{
  "text_encoder_activation": "gelu",
  "text_encoder_mlp_ratio": 4,
  "text_encoder_parallel_block": false,
  "text_encoder_inner_norm": false,
  "adamw_lr_other_params": 0.00091,
  "max_steps": 7200
}
Rows from block 3 of the text encoder, named by matrix and row number. Rows with one number belong to one neuron. Each number is 50 + 12 x the weight over the matrix's rms, rounded and kept within 0 to 99. All counts start at 0.
# fc1: MLP up (text_encoder.blocks.3.mlp.fc1.weight, 1536x384), inputs 165-219
# fc2: MLP down (text_encoder.blocks.3.mlp.fc2.weight, 384x1536, transposed), outputs 165-219
fc1.26:58 46 50 49 44 35 29 54 35 47 46 42 56 31 47 44 54 52 74 54 59 39 49 59 46 61 42 34 38 38 59 47 43 39 40 36 46 47 50 51 45 63 54 51 33 63 59 49 70 60 44 51 35 49 53
fc1.27:38 35 48 39 55 50 60 62 58 56 51 31 46 60 51 35 47 48 54 46 44 32 41 50 63 47 33 55 54 52 44 67 42 42 31 31 23 55 47 48 48 37 42 45 65 27 54 47 67 59 46 60 67 44 60
fc1.28:57 60 63 35 57 64 51 53 29 52 46 64 53 36 59 47 43 71 67 43 44 41 49 50 46 59 53 29 41 45 56 52 39 59 41 43 45 61 44 66 48 51 39 70 52 47 43 64 75 57 41 27 46 40 66
fc1.29:50 44 60 48 42 70 38 33 55 50 53 69 21 52 48 52 52 31 54 60 54 63 34 62 55 58 58 31 39 52 58 55 45 58 66 43 39 56 56 41 55 46 56 59 38 41 53 47 57 38 57 57 52 49 43
fc1.30:31 34 55 59 47 42 66 61 41 92 81 97 46 08 86 31 63 55 77 51 42 29 41 65 40 68 37 55 56 77 71 63 64 61 41 24 28 66 46 56 47 32 48 24 49 72 36 06 46 35 34 99 35 62 52
fc1.31:55 73 35 71 65 45 61 51 66 57 74 15 56 75 33 55 55 58 35 17 60 39 38 34 50 64 21 23 21 62 36 93 26 61 32 32 58 38 42 46 26 45 52 32 20 22 50 99 14 22 53 37 13 56 34
fc1.32:51 49 48 53 55 48 60 45 49 53 50 49 53 48 50 54 46 50 50 54 55 53 48 51 51 55 51 50 51 48 45 50 51 50 51 50 55 48 48 56 53 52 48 51 50 50 47 52 52 51 52 53 55 49 53
fc1.33:66 57 46 36 77 63 39 44 51 31 46 34 33 62 47 47 38 48 65 68 50 55 62 55 57 50 42 55 33 53 52 37 51 62 59 46 51 37 56 47 45 43 46 53 60 42 47 35 70 45 61 44 53 48 44
fc1.34:57 57 66 49 93 51 98 44 72 62 51 46 32 56 55 55 58 93 72 34 41 67 11 46 47 14 53 52 53 32 33 51 32 40 22 48 68 59 70 34 57 58 52 27 22 00 74 31 65 49 80 31 70 66 39
fc1.35:15 72 17 54 61 72 45 49 62 53 26 51 54 27 38 49 25 46 52 45 49 31 49 65 61 92 90 78 43 58 53 67 40 57 65 28 61 83 84 40 35 53 63 82 64 29 47 22 53 25 58 42 39 64 38
fc1.36:34 40 45 69 08 17 45 62 36 40 65 36 24 55 67 78 49 21 88 19 88 17 45 31 43 58 52 50 83 44 16 84 96 52 00 59 17 00 30 72 66 83 00 47 20 26 80 35 17 20 55 34 68 66 63
fc1.37:65 30 76 57 68 23 43 25 57 39 41 47 46 54 74 46 57 29 69 39 73 63 41 45 06 69 68 53 55 14 50 31 46 53 46 50 42 26 27 82 44 64 42 79 52 57 91 29 59 82 43 47 45 61 62
fc1.38:51 50 54 64 50 58 53 50 55 45 47 42 48 47 54 47 53 57 46 56 37 53 38 56 49 29 48 51 48 55 38 61 53 55 41 37 45 53 65 45 40 57 53 56 37 56 62 54 54 50 41 59 46 49 46
fc1.39:32 44 53 39 42 28 31 51 53 40 53 46 48 06 40 63 50 58 44 80 57 46 38 45 47 47 55 56 63 42 41 54 76 60 36 57 44 49 63 53 69 58 59 62 47 60 50 66 41 59 50 39 48 27 42
fc1.40:57 29 57 74 45 26 73 73 67 73 36 78 07 38 55 32 41 88 58 76 77 41 10 44 18 49 00 08 59 57 49 57 42 27 49 65 67 45 85 63 71 52 47 28 43 58 44 69 54 97 40 42 64 59 69
fc1.41:45 91 51 22 51 43 29 48 53 37 25 57 54 71 45 74 67 63 48 82 45 67 22 37 44 60 47 19 70 46 33 63 53 82 64 40 55 16 40 46 59 09 45 83 33 63 62 37 46 59 59 41 47 19 36
fc1.42:12 37 46 45 49 28 67 45 26 51 56 38 32 38 57 49 40 42 30 38 54 48 68 45 58 50 53 41 68 58 70 30 71 54 43 28 22 51 70 73 36 37 47 50 58 54 62 54 42 58 52 45 64 33 68
fc1.43:52 52 51 50 52 52 50 52 47 50 52 50 52 47 51 47 50 52 52 53 46 51 50 48 49 53 53 44 52 39 48 43 52 47 55 43 46 51 50 51 47 47 48 52 54 48 58 45 52 50 48 48 50 50 51
fc1.44:54 38 53 46 43 55 46 67 63 56 50 60 61 55 57 45 36 50 55 52 38 34 23 67 48 51 57 58 60 45 58 54 52 54 49 55 69 31 38 38 47 40 50 48 57 40 46 51 56 34 73 57 52 34 37
fc1.45:47 45 51 50 50 44 52 42 49 46 51 50 49 49 49 53 53 48 46 49 49 52 48 43 50 48 58 40 51 54 51 54 54 48 51 53 49 51 54 51 55 54 52 45 46 52 45 48 49 52 53 47 47 50 53
fc1.46:38 62 50 52 46 53 50 52 52 44 46 46 49 53 49 56 57 52 50 49 48 53 54 54 48 47 42 48 59 48 50 51 49 52 59 48 52 47 44 55 45 52 51 53 50 48 44 45 52 51 52 48 59 54 41
fc1.47:59 40 36 71 55 43 52 34 57 43 52 55 50 50 28 53 25 58 52 43 44 47 59 59 54 35 64 57 48 58 37 51 61 42 58 54 36 52 52 22 65 48 27 21 56 62 54 35 63 41 39 51 44 67 46
fc1.48:53 67 85 31 35 62 55 47 86 61 50 88 65 61 38 58 54 75 49 44 83 75 55 61 59 37 39 22 57 60 78 53 65 44 58 56 49 41 27 00 72 60 62 88 55 34 64 43 34 56 45 58 64 78 99
fc1.49:43 74 35 41 30 58 40 42 20 28 47 62 63 58 39 82 29 99 83 41 41 61 34 66 64 53 23 60 55 16 38 76 63 48 82 53 58 69 53 56 74 74 32 60 42 00 46 33 54 81 09 51 58 40 47
fc1.50:44 56 55 51 47 66 63 36 58 44 42 56 62 42 64 52 54 46 61 62 57 33 47 46 51 55 37 49 59 64 49 36 42 43 54 46 60 52 57 46 53 48 53 53 46 47 46 50 51 46 47 48 37 49 53
fc1.51:37 56 51 51 43 56 60 53 39 59 46 57 37 55 49 65 51 42 43 57 44 43 68 56 52 52 57 47 41 65 37 66 61 43 64 68 48 61 61 43 38 49 53 50 56 22 61 51 51 76 46 40 59 49 38
fc1.52:52 83 22 60 44 59 60 22 64 49 59 56 94 17 32 35 67 19 49 57 45 19 38 86 35 40 33 60 48 52 52 40 75 58 62 52 27 70 51 54 44 43 29 20 57 47 64 32 48 41 62 33 47 24 45
fc1.53:76 35 35 34 64 51 47 36 31 56 39 74 55 65 27 54 46 41 40 87 52 41 32 78 38 53 45 66 28 42 65 45 48 53 43 35 60 44 41 48 37 47 39 58 44 57 58 55 48 66 37 45 30 50 34
fc1.54:73 53 51 28 58 80 69 31 64 43 58 54 53 50 57 37 54 68 51 27 42 54 29 51 31 35 41 44 55 70 80 51 45 33 50 40 48 42 46 56 55 58 50 54 55 42 48 31 40 31 48 74 54 42 44
fc2.26:52 63 41 58 62 35 54 47 61 50 48 42 60 47 59 52 60 39 49 58 49 62 43 47 49 46 37 55 42 52 47 44 59 48 39 50 54 57 36 55 40 56 54 39 38 51 54 37 57 49 48 40 58 46 54
fc2.27:51 55 60 59 44 53 67 63 37 48 62 47 51 51 37 32 24 53 53 57 56 34 59 56 68 54 39 41 55 55 25 71 57 58 45 40 33 57 56 51 60 47 44 42 66 31 56 42 59 57 43 77 54 41 46
fc2.28:58 45 43 41 44 53 59 58 42 45 31 48 55 37 54 50 56 44 71 55 39 38 61 72 37 56 42 47 45 53 37 65 33 57 46 46 48 42 40 43 40 61 57 61 64 45 72 52 37 58 66 38 34 54 63
fc2.29:66 41 46 53 51 58 44 50 60 41 71 39 39 65 61 48 59 56 62 47 57 51 62 42 62 50 45 59 63 60 54 29 48 50 58 63 55 57 66 46 40 42 52 52 62 56 37 41 62 34 53 53 50 56 41
fc2.30:24 51 61 15 34 62 41 41 62 05 68 66 67 77 36 47 78 24 66 62 18 12 63 48 54 60 62 74 65 68 27 47 28 07 49 47 66 68 43 32 41 46 90 61 61 56 78 70 40 20 44 59 73 47 58
fc2.31:36 57 41 73 58 29 48 66 39 59 23 26 66 67 32 37 54 65 09 45 00 64 51 44 48 24 15 99 12 67 43 76 34 43 41 48 53 99 48 68 50 45 85 52 79 36 39 37 33 67 62 37 76 74 56
fc2.32:56 51 47 46 51 48 58 47 56 55 51 50 50 48 52 53 50 49 50 52 56 55 48 49 50 49 45 50 53 48 41 52 52 53 49 52 60 46 49 59 57 51 48 48 49 48 47 56 48 52 55 49 53 51 58
fc2.33:59 39 61 71 56 50 42 46 60 48 62 63 65 50 52 48 52 73 69 31 42 50 42 40 43 50 53 55 51 41 68 60 47 43 62 43 50 42 52 61 60 65 46 44 45 43 50 48 57 47 44 44 68 36 42
fc2.34:34 37 17 39 57 53 44 52 79 52 23 49 49 57 29 61 62 60 29 53 65 38 06 54 38 32 20 74 38 34 52 64 55 50 35 23 69 42 79 51 50 53 56 54 26 16 67 00 49 43 79 61 26 81 65
fc2.35:74 82 71 48 41 44 49 77 54 69 68 70 51 46 51 33 34 71 37 57 54 32 41 59 62 48 38 60 66 45 78 42 36 65 23 44 78 72 44 54 49 66 68 67 53 32 48 40 40 40 39 59 62 25 65
fc2.36:45 48 40 99 62 22 84 38 51 44 63 00 00 42 69 61 46 70 29 47 65 55 62 38 29 35 68 35 59 19 28 76 21 24 13 38 42 80 43 63 33 49 28 16 34 88 27 34 54 19 52 43 89 44 33
fc2.37:55 51 55 67 39 49 30 30 34 36 35 73 28 31 73 44 37 67 46 51 56 74 32 39 17 72 71 58 41 47 43 49 62 48 50 47 62 50 74 46 42 39 60 33 47 54 54 68 54 55 32 23 69 51 53
fc2.38:48 47 52 50 45 57 49 57 53 42 39 39 56 43 55 48 57 52 40 49 42 53 40 59 45 32 49 35 43 64 51 57 48 54 52 36 38 48 60 32 43 55 46 49 32 48 52 60 53 49 37 56 50 53 45
fc2.39:46 47 66 51 41 54 63 39 56 45 64 47 53 27 65 51 52 54 73 55 44 73 45 50 57 50 49 55 34 42 31 57 74 42 59 63 50 28 42 53 49 35 52 38 44 55 47 67 49 46 39 71 42 34 53
fc2.40:53 36 30 60 28 43 55 40 68 39 39 51 36 41 58 43 36 55 59 42 50 53 55 67 62 38 25 34 64 43 79 68 37 13 37 54 31 56 66 62 67 62 40 99 49 37 65 64 59 47 52 43 56 28 45
fc2.41:36 48 35 61 45 85 35 43 36 52 45 38 32 51 41 43 69 73 31 76 44 35 19 28 47 65 40 38 51 50 56 32 46 78 39 48 42 31 60 59 47 17 62 23 58 52 97 25 43 34 52 56 49 70 62
fc2.42:15 50 33 47 53 47 28 49 35 55 42 64 51 71 46 57 46 44 29 52 40 56 39 58 30 44 47 32 54 45 51 59 53 75 32 61 93 35 57 54 23 55 49 66 44 57 52 59 56 27 52 41 64 42 74
fc2.43:50 48 53 44 45 53 44 54 51 56 53 44 51 54 49 54 52 47 48 49 56 50 55 55 50 47 44 60 42 55 52 61 51 53 51 61 53 50 51 54 49 57 49 45 42 47 38 53 46 46 50 56 51 52 43
fc2.44:53 50 53 42 60 69 44 58 60 48 53 57 67 34 58 39 45 50 39 47 48 48 42 43 59 67 41 58 58 30 64 44 38 40 63 57 53 43 57 42 47 53 53 21 62 52 64 56 62 38 58 44 61 46 55
fc2.45:44 47 52 39 49 36 46 37 49 44 57 49 51 43 44 55 55 48 39 48 44 54 47 44 50 45 58 39 50 55 47 51 47 54 48 54 51 54 54 50 58 50 55 39 44 48 42 52 44 52 56 41 43 44 56
fc2.46:34 58 50 52 52 53 44 50 58 48 51 39 44 49 53 57 60 44 43 44 43 48 48 56 54 49 44 54 61 58 52 47 51 57 52 47 56 46 43 59 52 40 49 44 50 41 43 47 56 47 55 46 58 61 48
fc2.47:56 51 49 64 57 45 55 53 64 24 58 46 62 65 65 50 62 66 38 69 53 61 56 56 48 47 53 51 46 51 46 45 30 61 36 63 51 39 56 57 58 39 41 23 60 38 52 36 60 50 34 43 55 43 43
fc2.48:38 63 54 65 67 49 61 53 24 50 53 39 84 30 63 50 48 65 61 51 24 68 44 85 42 56 55 33 64 52 39 44 52 67 25 71 00 04 34 70 29 44 76 24 41 45 41 77 56 44 42 57 46 55 50
fc2.49:50 29 53 27 26 15 47 58 72 36 39 39 53 33 28 33 76 35 81 52 46 57 47 49 63 51 35 55 59 45 62 37 43 62 55 60 30 67 68 28 66 45 66 51 77 36 60 38 49 63 61 35 65 44 35
fc2.50:48 55 66 50 52 62 53 37 56 38 48 66 65 40 72 41 61 55 51 42 51 42 48 37 46 55 35 38 57 55 41 39 39 47 56 46 54 55 53 50 59 51 62 40 48 46 46 55 49 52 47 47 56 41 38
fc2.51:52 56 45 66 52 50 50 53 48 47 43 51 60 54 41 46 51 48 62 46 63 49 53 55 50 49 55 51 46 46 54 53 56 32 39 41 48 49 67 62 49 56 37 57 52 40 44 44 43 52 54 44 43 54 44
fc2.52:53 46 59 54 39 41 48 43 22 44 64 66 77 33 69 43 38 40 45 63 47 31 39 55 43 39 42 51 58 50 53 43 78 49 44 63 65 61 47 60 50 39 46 36 51 49 47 65 34 50 66 36 43 50 71
fc2.53:47 52 34 30 55 68 41 45 56 57 45 78 41 54 75 50 56 29 53 66 34 38 67 76 54 65 67 57 70 28 66 45 45 57 55 58 35 64 56 55 37 34 50 47 66 66 56 48 35 49 61 44 61 50 48
fc2.54:68 48 80 42 75 67 30 36 51 64 43 28 33 58 57 26 34 63 29 23 45 57 62 45 50 68 63 46 40 85 71 40 51 49 42 59 57 39 44 49 50 46 51 42 45 39 61 50 36 34 47 56 41 54 28