python train.py --encoder_arch="wide_resnet" --model="contrastive image-text model" --dataset="regions of photos with short descriptions (Visual Genome)" --train_examples=50862 --image_size=64 --crop_scale_min=1 --horizontal_flip=true --tokenizer="word" --vocab_size=6471 --loss="softmax" --embed_dim=256 --encoder_norm="groupnorm" --encoder_activation="relu" --encoder_weight_standardization=false --encoder_drop_path=0.1 --encoder_depths=[2, 3, 3] --encoder_kernel_size=3 --encoder_stem="single" --encoder_avg_pool_shortcut=false --encoder_widths=[96, 144, 208] --text_encoder_causal=false --text_encoder_width=384 --text_encoder_layers=6 --text_encoder_norm="layernorm" --text_encoder_norm_position="pre" --text_encoder_activation="gelu" --text_encoder_mlp_ratio=4 --text_encoder_head_dim=32 --text_encoder_fused_qkv=true --text_encoder_bias="qkv" --text_encoder_qk_norm=true --text_encoder_parallel_block=false --text_encoder_inner_norm=false --text_encoder_positions="rope" --init="kaiming_normal" --residual_init="zero_last" --optimizer="muon" --muon_scale="original" --lr=0.01 --momentum=0.95 --nesterov=true --orthogonalizer="newton_schulz_5" --adamw_lr_other_params=0.00091 --grad_clip=3.0 --ema_decay=0.99 --steps=7200 --batch_size=256 --epochs=36.2 --lr_schedule="constant" --warmup_steps=210 --weight_decay=0.1 --adamw_weight_decay_other_params=0.01
Rows from block 3 of the text encoder, named by matrix and row number. Rows with one number belong to one neuron. Each number is 128 + 24 x the weight over its row's rms, rounded and kept within 0 to 255. All counts start at 0. Numbers have three digits each.
# fc1: MLP up (text_encoder.blocks.3.mlp.fc1.weight, 1536x384), inputs 0-54
# fc2: MLP down (text_encoder.blocks.3.mlp.fc2.weight, 384x1536, transposed), outputs 0-54
fc1.75:101123127096136089111147140116096110099130142127144119143123148115136150082140125150142158145117116090149138087149104137134139122138159098073118145126124174133080129
fc1.76:134110164068147136164139122112059109151193165099133106152110099097151136127135131125113157135118136145143133150158171067139151158115149134143134090104138127143101118
fc1.77:142103138166123114113124140127141133150116125096142154079067052134129131129105115122118121145130121160109160140165097131079101159137122119154145138104139158085165142
fc1.78:159107116162120154124161138159098100152110141089141151145120150126151099185131141069113104114140085116155121137099106140138118117168113166109127129148110149129119122
fc1.79:132121121086113146138093144133107143104149069089131136089104129120147152134173086128131138159098116102095137123115079127107144132114116128118088164164139128150146117
fc1.80:117163123104091127142151114091133154114167110103136090139151128096107123084072151135143115155134098138115090117146106125162077096142136108158103114173137117117177138
fc1.81:138105135086138105188133111152104143131136156100114100148104145102079159139157157136111144141140157093113143112131131122140131139114131137117140121100079129136149179
fc1.82:097121137065099123149099149114132114144126128113121141127130117100136107145110105164101120126121133127104116097104128129105148137122143128142117124141137140142134146
fc1.83:097136155139139119099110120103143124157120138114144119148098112137159135102101124142147114096121130147135134106132159126114122160107129172096147112106113137115157147
fc1.84:127159157100129093105087116129112181116130130130137083107087140132140112172100108079091113117127126112094145161154126138178098143136080125139154073126113102132131168
fc1.85:152154084114134125153118101131115106121104168116133083087127134135126138133081096110138151147062117118157125185165118100097142143179134106110130110087062103125115144
fc1.86:107135111119127104115097119134068086103123181142156097135122121134163147156170096147155097118128145127141117074109105125118191105094133155134115116127105126138109071
fc1.87:120098102139111167130088101118074078122157158144121104132133127119125145141114124162124094103147119155152126109107118089116099120141160153138148147164123129150129136
fc1.88:119118105149144133123140108091159128072117131147113112110155114146143082094124127087109133158108127157148078128080131151125118088178096107171159117134123117142122093
fc1.89:143117113117114110138131156166141086131130110146120152163124116148133137110162149134145107085106087143120086145134122172079162122088100087069132124146090106113155131
fc1.90:115109122115143119175156137153075128171102116142121127082147140102103109131152121089103154143167155081144099114150131150106131192131123173107149148107069123144150117
fc1.91:167096115096181148156120102156207096108162120151129132095121110139101157146157121112191119155135164115125116140127123126126106141146127175101094154117145131145141154
fc1.92:144140144151096105180146180134105106093132134175143130116073087111119156116084159112107156138152098115136123114158129115123110171141133121103135127123152167100158157
fc1.93:099118109094109151068118108124133165092104122180077109136143143100137149125143121109161167088148103120137107110130127148123148132083130120171097141099134102145106163
fc1.94:116115108142166129162141114088129105129096149120122149134130121125126094151096109110139110147125167139125133111141155070159101111146135148122093110131145126118160125
fc1.95:112090107100101103088123179131150172148077102168136150164111133107125141146111105088136161112110145137133151131122119153119129145167122137133104134101143117103137142
fc1.96:136140110136131139089158127150122115142118132167122133174094146110157149164111137146111122166113173136093150151123155108128092068123121110115120139119128127074121144
fc1.97:091159139131133118126094101155188116140124148129133121111135131069091121160108104125125150180115121148170098122084112152117098114107106153138147152141132139132141153
fc1.98:137131193153149108132166142095150114135142112112107077103176110081132130136113125100148154133122094115150107105119145130090131153108114093120135081110127167125107096
fc1.99:126134130158152140137122121110090114117136136156112141114141134135159098129088147135092106126157151082161136109152136126124113126097147174109094145111148129142153156
fc1.100:118172133154116151145151134149091075121140132128104124136133154179142115108100158174078103140140088140143144101124106120123117129112137126089164137134142155122163125
fc1.101:107097139105118117162106165116073163141183129143094048107159133145157094151139146182131169150113102113100126090138132125153131135119146128129102112086124157101136147
fc1.102:140124159116100171166094148163114120157115144151111115127183115132162102121069133104133138103150109115108097151114164121114050144158113123119071091118113142085122126
fc1.103:177136122131117131121170100091109119090113094149137102126187114154114148105146150125101166134108133147138150117106134139146115138148132166091062150107142146158144129
fc1.104:133179062140113169101164117099140101095141148152134120157141137087150118139149118181114134097122136117098144119102157125110130165150111142160148145140112124154157106
fc1.105:123148126138123126090139104123113115149133123140119086118119136103101072146105104151097104104122176133127110136135140131099104104177167152104116108138106114130128097
fc1.106:139157149134131144122128133097144136107152144111055119186104130130119138140175096120143112128111088145145129172131111121146152131120194146127145134147110138192141153
fc1.107:134087193107122126132117122151112121093093116120113149135187100129137133099159115112098096148149111140110102175096100133139156131124107122121123129110180133138140131
fc1.108:106109138080126121134114110106164171202137136085133171131163093126138172139160130123111127155135147131140151121158094075128115120145097130132118113095186136171143101
fc1.109:101084145126106163131159088126132088134170122130133120137193149153114095123085153124110114090103137094136151137147119130135162151126100108142101130128155121123093133
fc1.110:168141109093147137121104087145077090130158081127140119122171157146180110096171175187132110121114143143102149097108116160162145114153087137120065162089125153129102117
fc1.111:108081158111123096119134103168113140121137117148161127134183112127123142108113126142124117143154122088147103126136121137141086121129101128165086126107104140191126124
fc1.112:135124109162098152157143133150099129131121095132116174126130113130136132125139126076113065124095075116144109108138129138129173151164127153108155150115098156116142129
fc1.113:103157125150138117143107105131145164094120135151138119131102147126126163135123066085125145138147110163103111128162131129110122153129125101112125146131145149137115195
fc1.114:135173101094152135179136128148160115100152079117139100122111104125089106152095141089125133149098151114166127135147113186149140128111106120137169154160092131159102127
fc1.115:106110116125147172155185149131090113124173122099103128118135171173135145148080127154166132113106135122157063128161172140095119135102133121122132141100096130129108158
fc1.116:171136170119136127163095215145090142099117122135137137137121135163079130105060143152119124128089120145114129149136127169183148085166141142123140120083152099125170077
fc1.117:140143144132135162120130134167133125165093122146161170131102098149127120115128149088164079125180187134143122111129096124120098171118132103112132124157143133138159117
fc1.118:116129116158180115126137160116135161168144131093188145139147104152101116108121162134147096162095150126089142136137163082109152114140141130126128134095130111136142130
fc1.119:135126150141173147150121112101100123099114123161126111117157151072114165157120165126136124165120121144149113151154138056105162160116135090119107170104140106116118118
fc1.120:135099075140144140138125127120113133112129091124120141154106136132144119105068119110168102180083119143078080149126089202140124071130138130107143133125154118135139080
fc1.121:114143133115110172169127143118122122098150117165149124074111149160110169134177124117137071141149127120124104102131121107099100131150178162133091114158166096080124096
fc1.122:119117135166098125110154141104149113174114116123109076126166119104137112071127124116130141075124109133133087137111153142147129165133110128089120125125125144145116096
fc2.75:163104144129138089100137139139094123118131126127174112100093126131123143187127123132141149135163134160162133108084142141148075098119164115126107108137116163118106141
fc2.76:123131174085139119155163124106070126127171178096141084143106099090135142130142125109109191104088141111150166165151165076129155154128144131120125090091172100137078135
fc2.77:153096090149117093116130134137133120133130106097122132113114065133160132145113090142130104128111111147138139156133106112103112158110124137122143124102094147083142132
fc2.78:145113056144113131107130117144107089147097108127136128133154117111175137182149196125147137115126140109117155150136099118144106090165060126115105126098111134148168098
fc2.79:115128083089077137151122159127103113081162130108143119091115133100147137167145113116145120129130145125119146150094098103097130091169142156162138111149134154155131138
fc2.80:117137082124133136139105119152164088114105161142107132120192138124133120168079124121146129120148144182133152080146146133121124154137138104111148077145132114135130118
fc2.81:138124086113103137158117151162129141130135130122090119156135124121107153116136133136108130151101104126161164085153139107123118128114151126156116151116116092115141132
fc2.82:112140096152152184123180149148138122160101123140159099111105125166098137121147160113101138151083106126097150113141132124104128148149153108106077132102179090134134160
fc2.83:103148160096108132077124086097144173152090139150109082127107134151138168093131091158141093127172110148107141151126127178112098120146123123096142109112093147142142136
fc2.84:128171147110123103116098084103096167125149154132137095068133151111120109110116166114150134144180174116081149206152094085165120157116144132181178061135107147088107129
fc2.85:179136121138137127126129123121116076116146129130166160125118138135100092144124127111165124137086105133118134155166113145145141146106101142117128092135124083160092087
fc2.86:117091138112130127126109156151121156112114116142087163126104150121164152134161091114105175160138116121122128172141150121117139137113131142137132104132132103140126109
fc2.87:139109097117104151142090158088115143129150136135174096139087126112180135183116169103130141131153136113120114143134107173139092151085092119116150121137149123121152177
fc2.88:132136146173143164147104086126142129144102138124146092140166150158126151115072142126182116181111121102098102159151135141108135135150091059146157084097135071093148112
fc2.89:108126122131121171150109150148159100135127169174114159151157118147166138122134091147168120129168116096154112159077128136096164091136145123078157100098125114127167154
fc2.90:122137098123132124153133112089113132127166100118112156086142119118115145121135112127150090125150131124098173131125143123166095110162112120108122139127154120151129119
fc2.91:115109137097158176181084086170184151126136126124154102137127122130131113163128143127164105106102162145099136153154141162134151126098075137115141121134123181107133149
fc2.92:095154102118163138135091109146152147110131157097149108102122138110118128139099127105127179123125145142130091128110162106118120143082152154177099097197085135143109124
fc2.93:123197127134155140090130151166135153133126097126132178175154111131177172147112143140177129079096119139114161136073127153101081118126145134150098121159129152147126124
fc2.94:100123141122185083144144140101125103111126121147108153138089081196145118109132091108122108088134125116124124102105146110115155105113123147141111137114190132118147187
fc2.95:138100176148122118131137114168160178106136128149093158103084127125126139103118122136179121149101156087152123121090116132081120092121133126093134101127100120119107114
fc2.96:096093110105128153144135095147117109082137132100122161122067148163127149155131132111110138148142130120104154172108105134110111122170162128089115116128145103123133166
fc2.97:171124093138132132138148117094112163128135138157120149123100149153129151118129148115145111099099133096102131134164150091157143134146165117115119101126114108123141137
fc2.98:116107164125156129125136102161133117127139121132147112164097143134169173123109140168148140105121106102139143149153102116143101149105139164084165130146137112113127138
fc2.99:130121121139140111124128118116111132129154137169125137097145129138171138147107149127081094139167157117153165119142155128128102126097129182133113152104153143160164137
fc2.100:124134068172163107139104086135132120150139102134178109118114150114101145125153143170100133087139142149138106102103122156161141114148143152090115105108118115117108166
fc2.101:123163105127133079149158152100078132166128158132109141109149096102149086115144150101124143144146128103165106053140105117116158176131128142098110139138098128113121120
fc2.102:086138116107178170142123103126095115151105154122123110097166102120154119120117116123116137118125102116128158142163122131178085153140143103120106129127148096148078158
fc2.103:155127096112135131142169130145077149099117133122146139154119154138103146117118140147103116118091051144130146129122108115115142176165144170107130159104124140138139131
fc2.104:148116155155112107130133129095093147125082131131142125140111136106123162151116137134147094175149155098144137098121131182110124147137137168134114113158167115138085120
fc2.105:163141127138131132152177112126124149126118104097165147084126147100140130152112116116118135159141106086121124055080114134089113179105149101094161083151155122129121129
fc2.106:106179138155133152134133113083180160088152144131086141176091142107107127117118141149115135126151096135115125127099116150100139143114166140111116160136097137156130111
fc2.107:110125092167113109093128105119088092077154168117141119129123105135114102130143095119114104121138122115137135136123101133113120180129148115168112166104096116104165148
fc2.108:142120158111140121136138127130121165177145128078128128135127118129129141112145105119094124121129138117179165118146110074137122128140089133122112128137192170168142103
fc2.109:134119137150085117132129170120179139079116107078122086149190156111146103124112133126134137116163147120100129150148150119052141101110139123122148110129103172119159162
fc2.110:159115090105131112109120079126120091105181061130122134114190158105190125122183159185134116108091117141121131108097103151179124118160123123111075151143123154155090132
fc2.111:107174132105137144110130124140151101154126110162093128154158143183185155150133103112141142096152110124178133118176086135152139125087126165132084130090111131099126115
fc2.112:133128114125129128170155115121133107131121110116123116164102133129112138158142149100148098186104098134081137089100140102124136150134147140095143124161051134116107124
fc2.113:149144104114102114103114159147135149139145124130144111116122153158170121092108113114134184113124179163129116133164191134131119124152129120099132120113126127117107169
fc2.114:162150150132153153114133144096125152159104145162100109115130122158105141141135075139083116134158144140144140106109103141106094112119123122115133126094156110155104152
fc2.115:101102127134129117120110161086104156105126137118140089114118105157140132142093100079134126116130117110121138103132148106114138105062124161149118143151101130167139141
fc2.116:130147138129077116171097193142130157137077122087107109138089107170125091101106116161142110119113128135130140163131115147148159108155154164110138112119166121149146083
fc2.117:100100127110151172121138187144116123150114106080131152114092125125106150110113135128144109130139119129122161128091119117166115108109126124142170114112153171139154186
fc2.118:142128096139107120125127135136105141179096090125104141146127159095133104143129121147102168141133069114107162164156131140131085107166143092134116137130144072117101152
fc2.119:080114127175141113126117119187125118141141113104115112125113169153142160123114148108088089122121087099074142131154122087126109190119116096098140158127163150106121138
fc2.120:147097099149143113117131103124123108115136114117135115159105129153111125126093093131175102137071121102118095110138115142153123085139154126105164132144148142146113104
fc2.121:146153104086120138150145147092136117114134142155095155120118120095106142130172134150102129125086145105142159151091151111139084135172131072080140156130163075092097127
fc2.122:133114131115170151104111104147151133118133142141092128145130144168140156152114073120128101144142134141124099140080137117114100144129153136117123115152143141146093140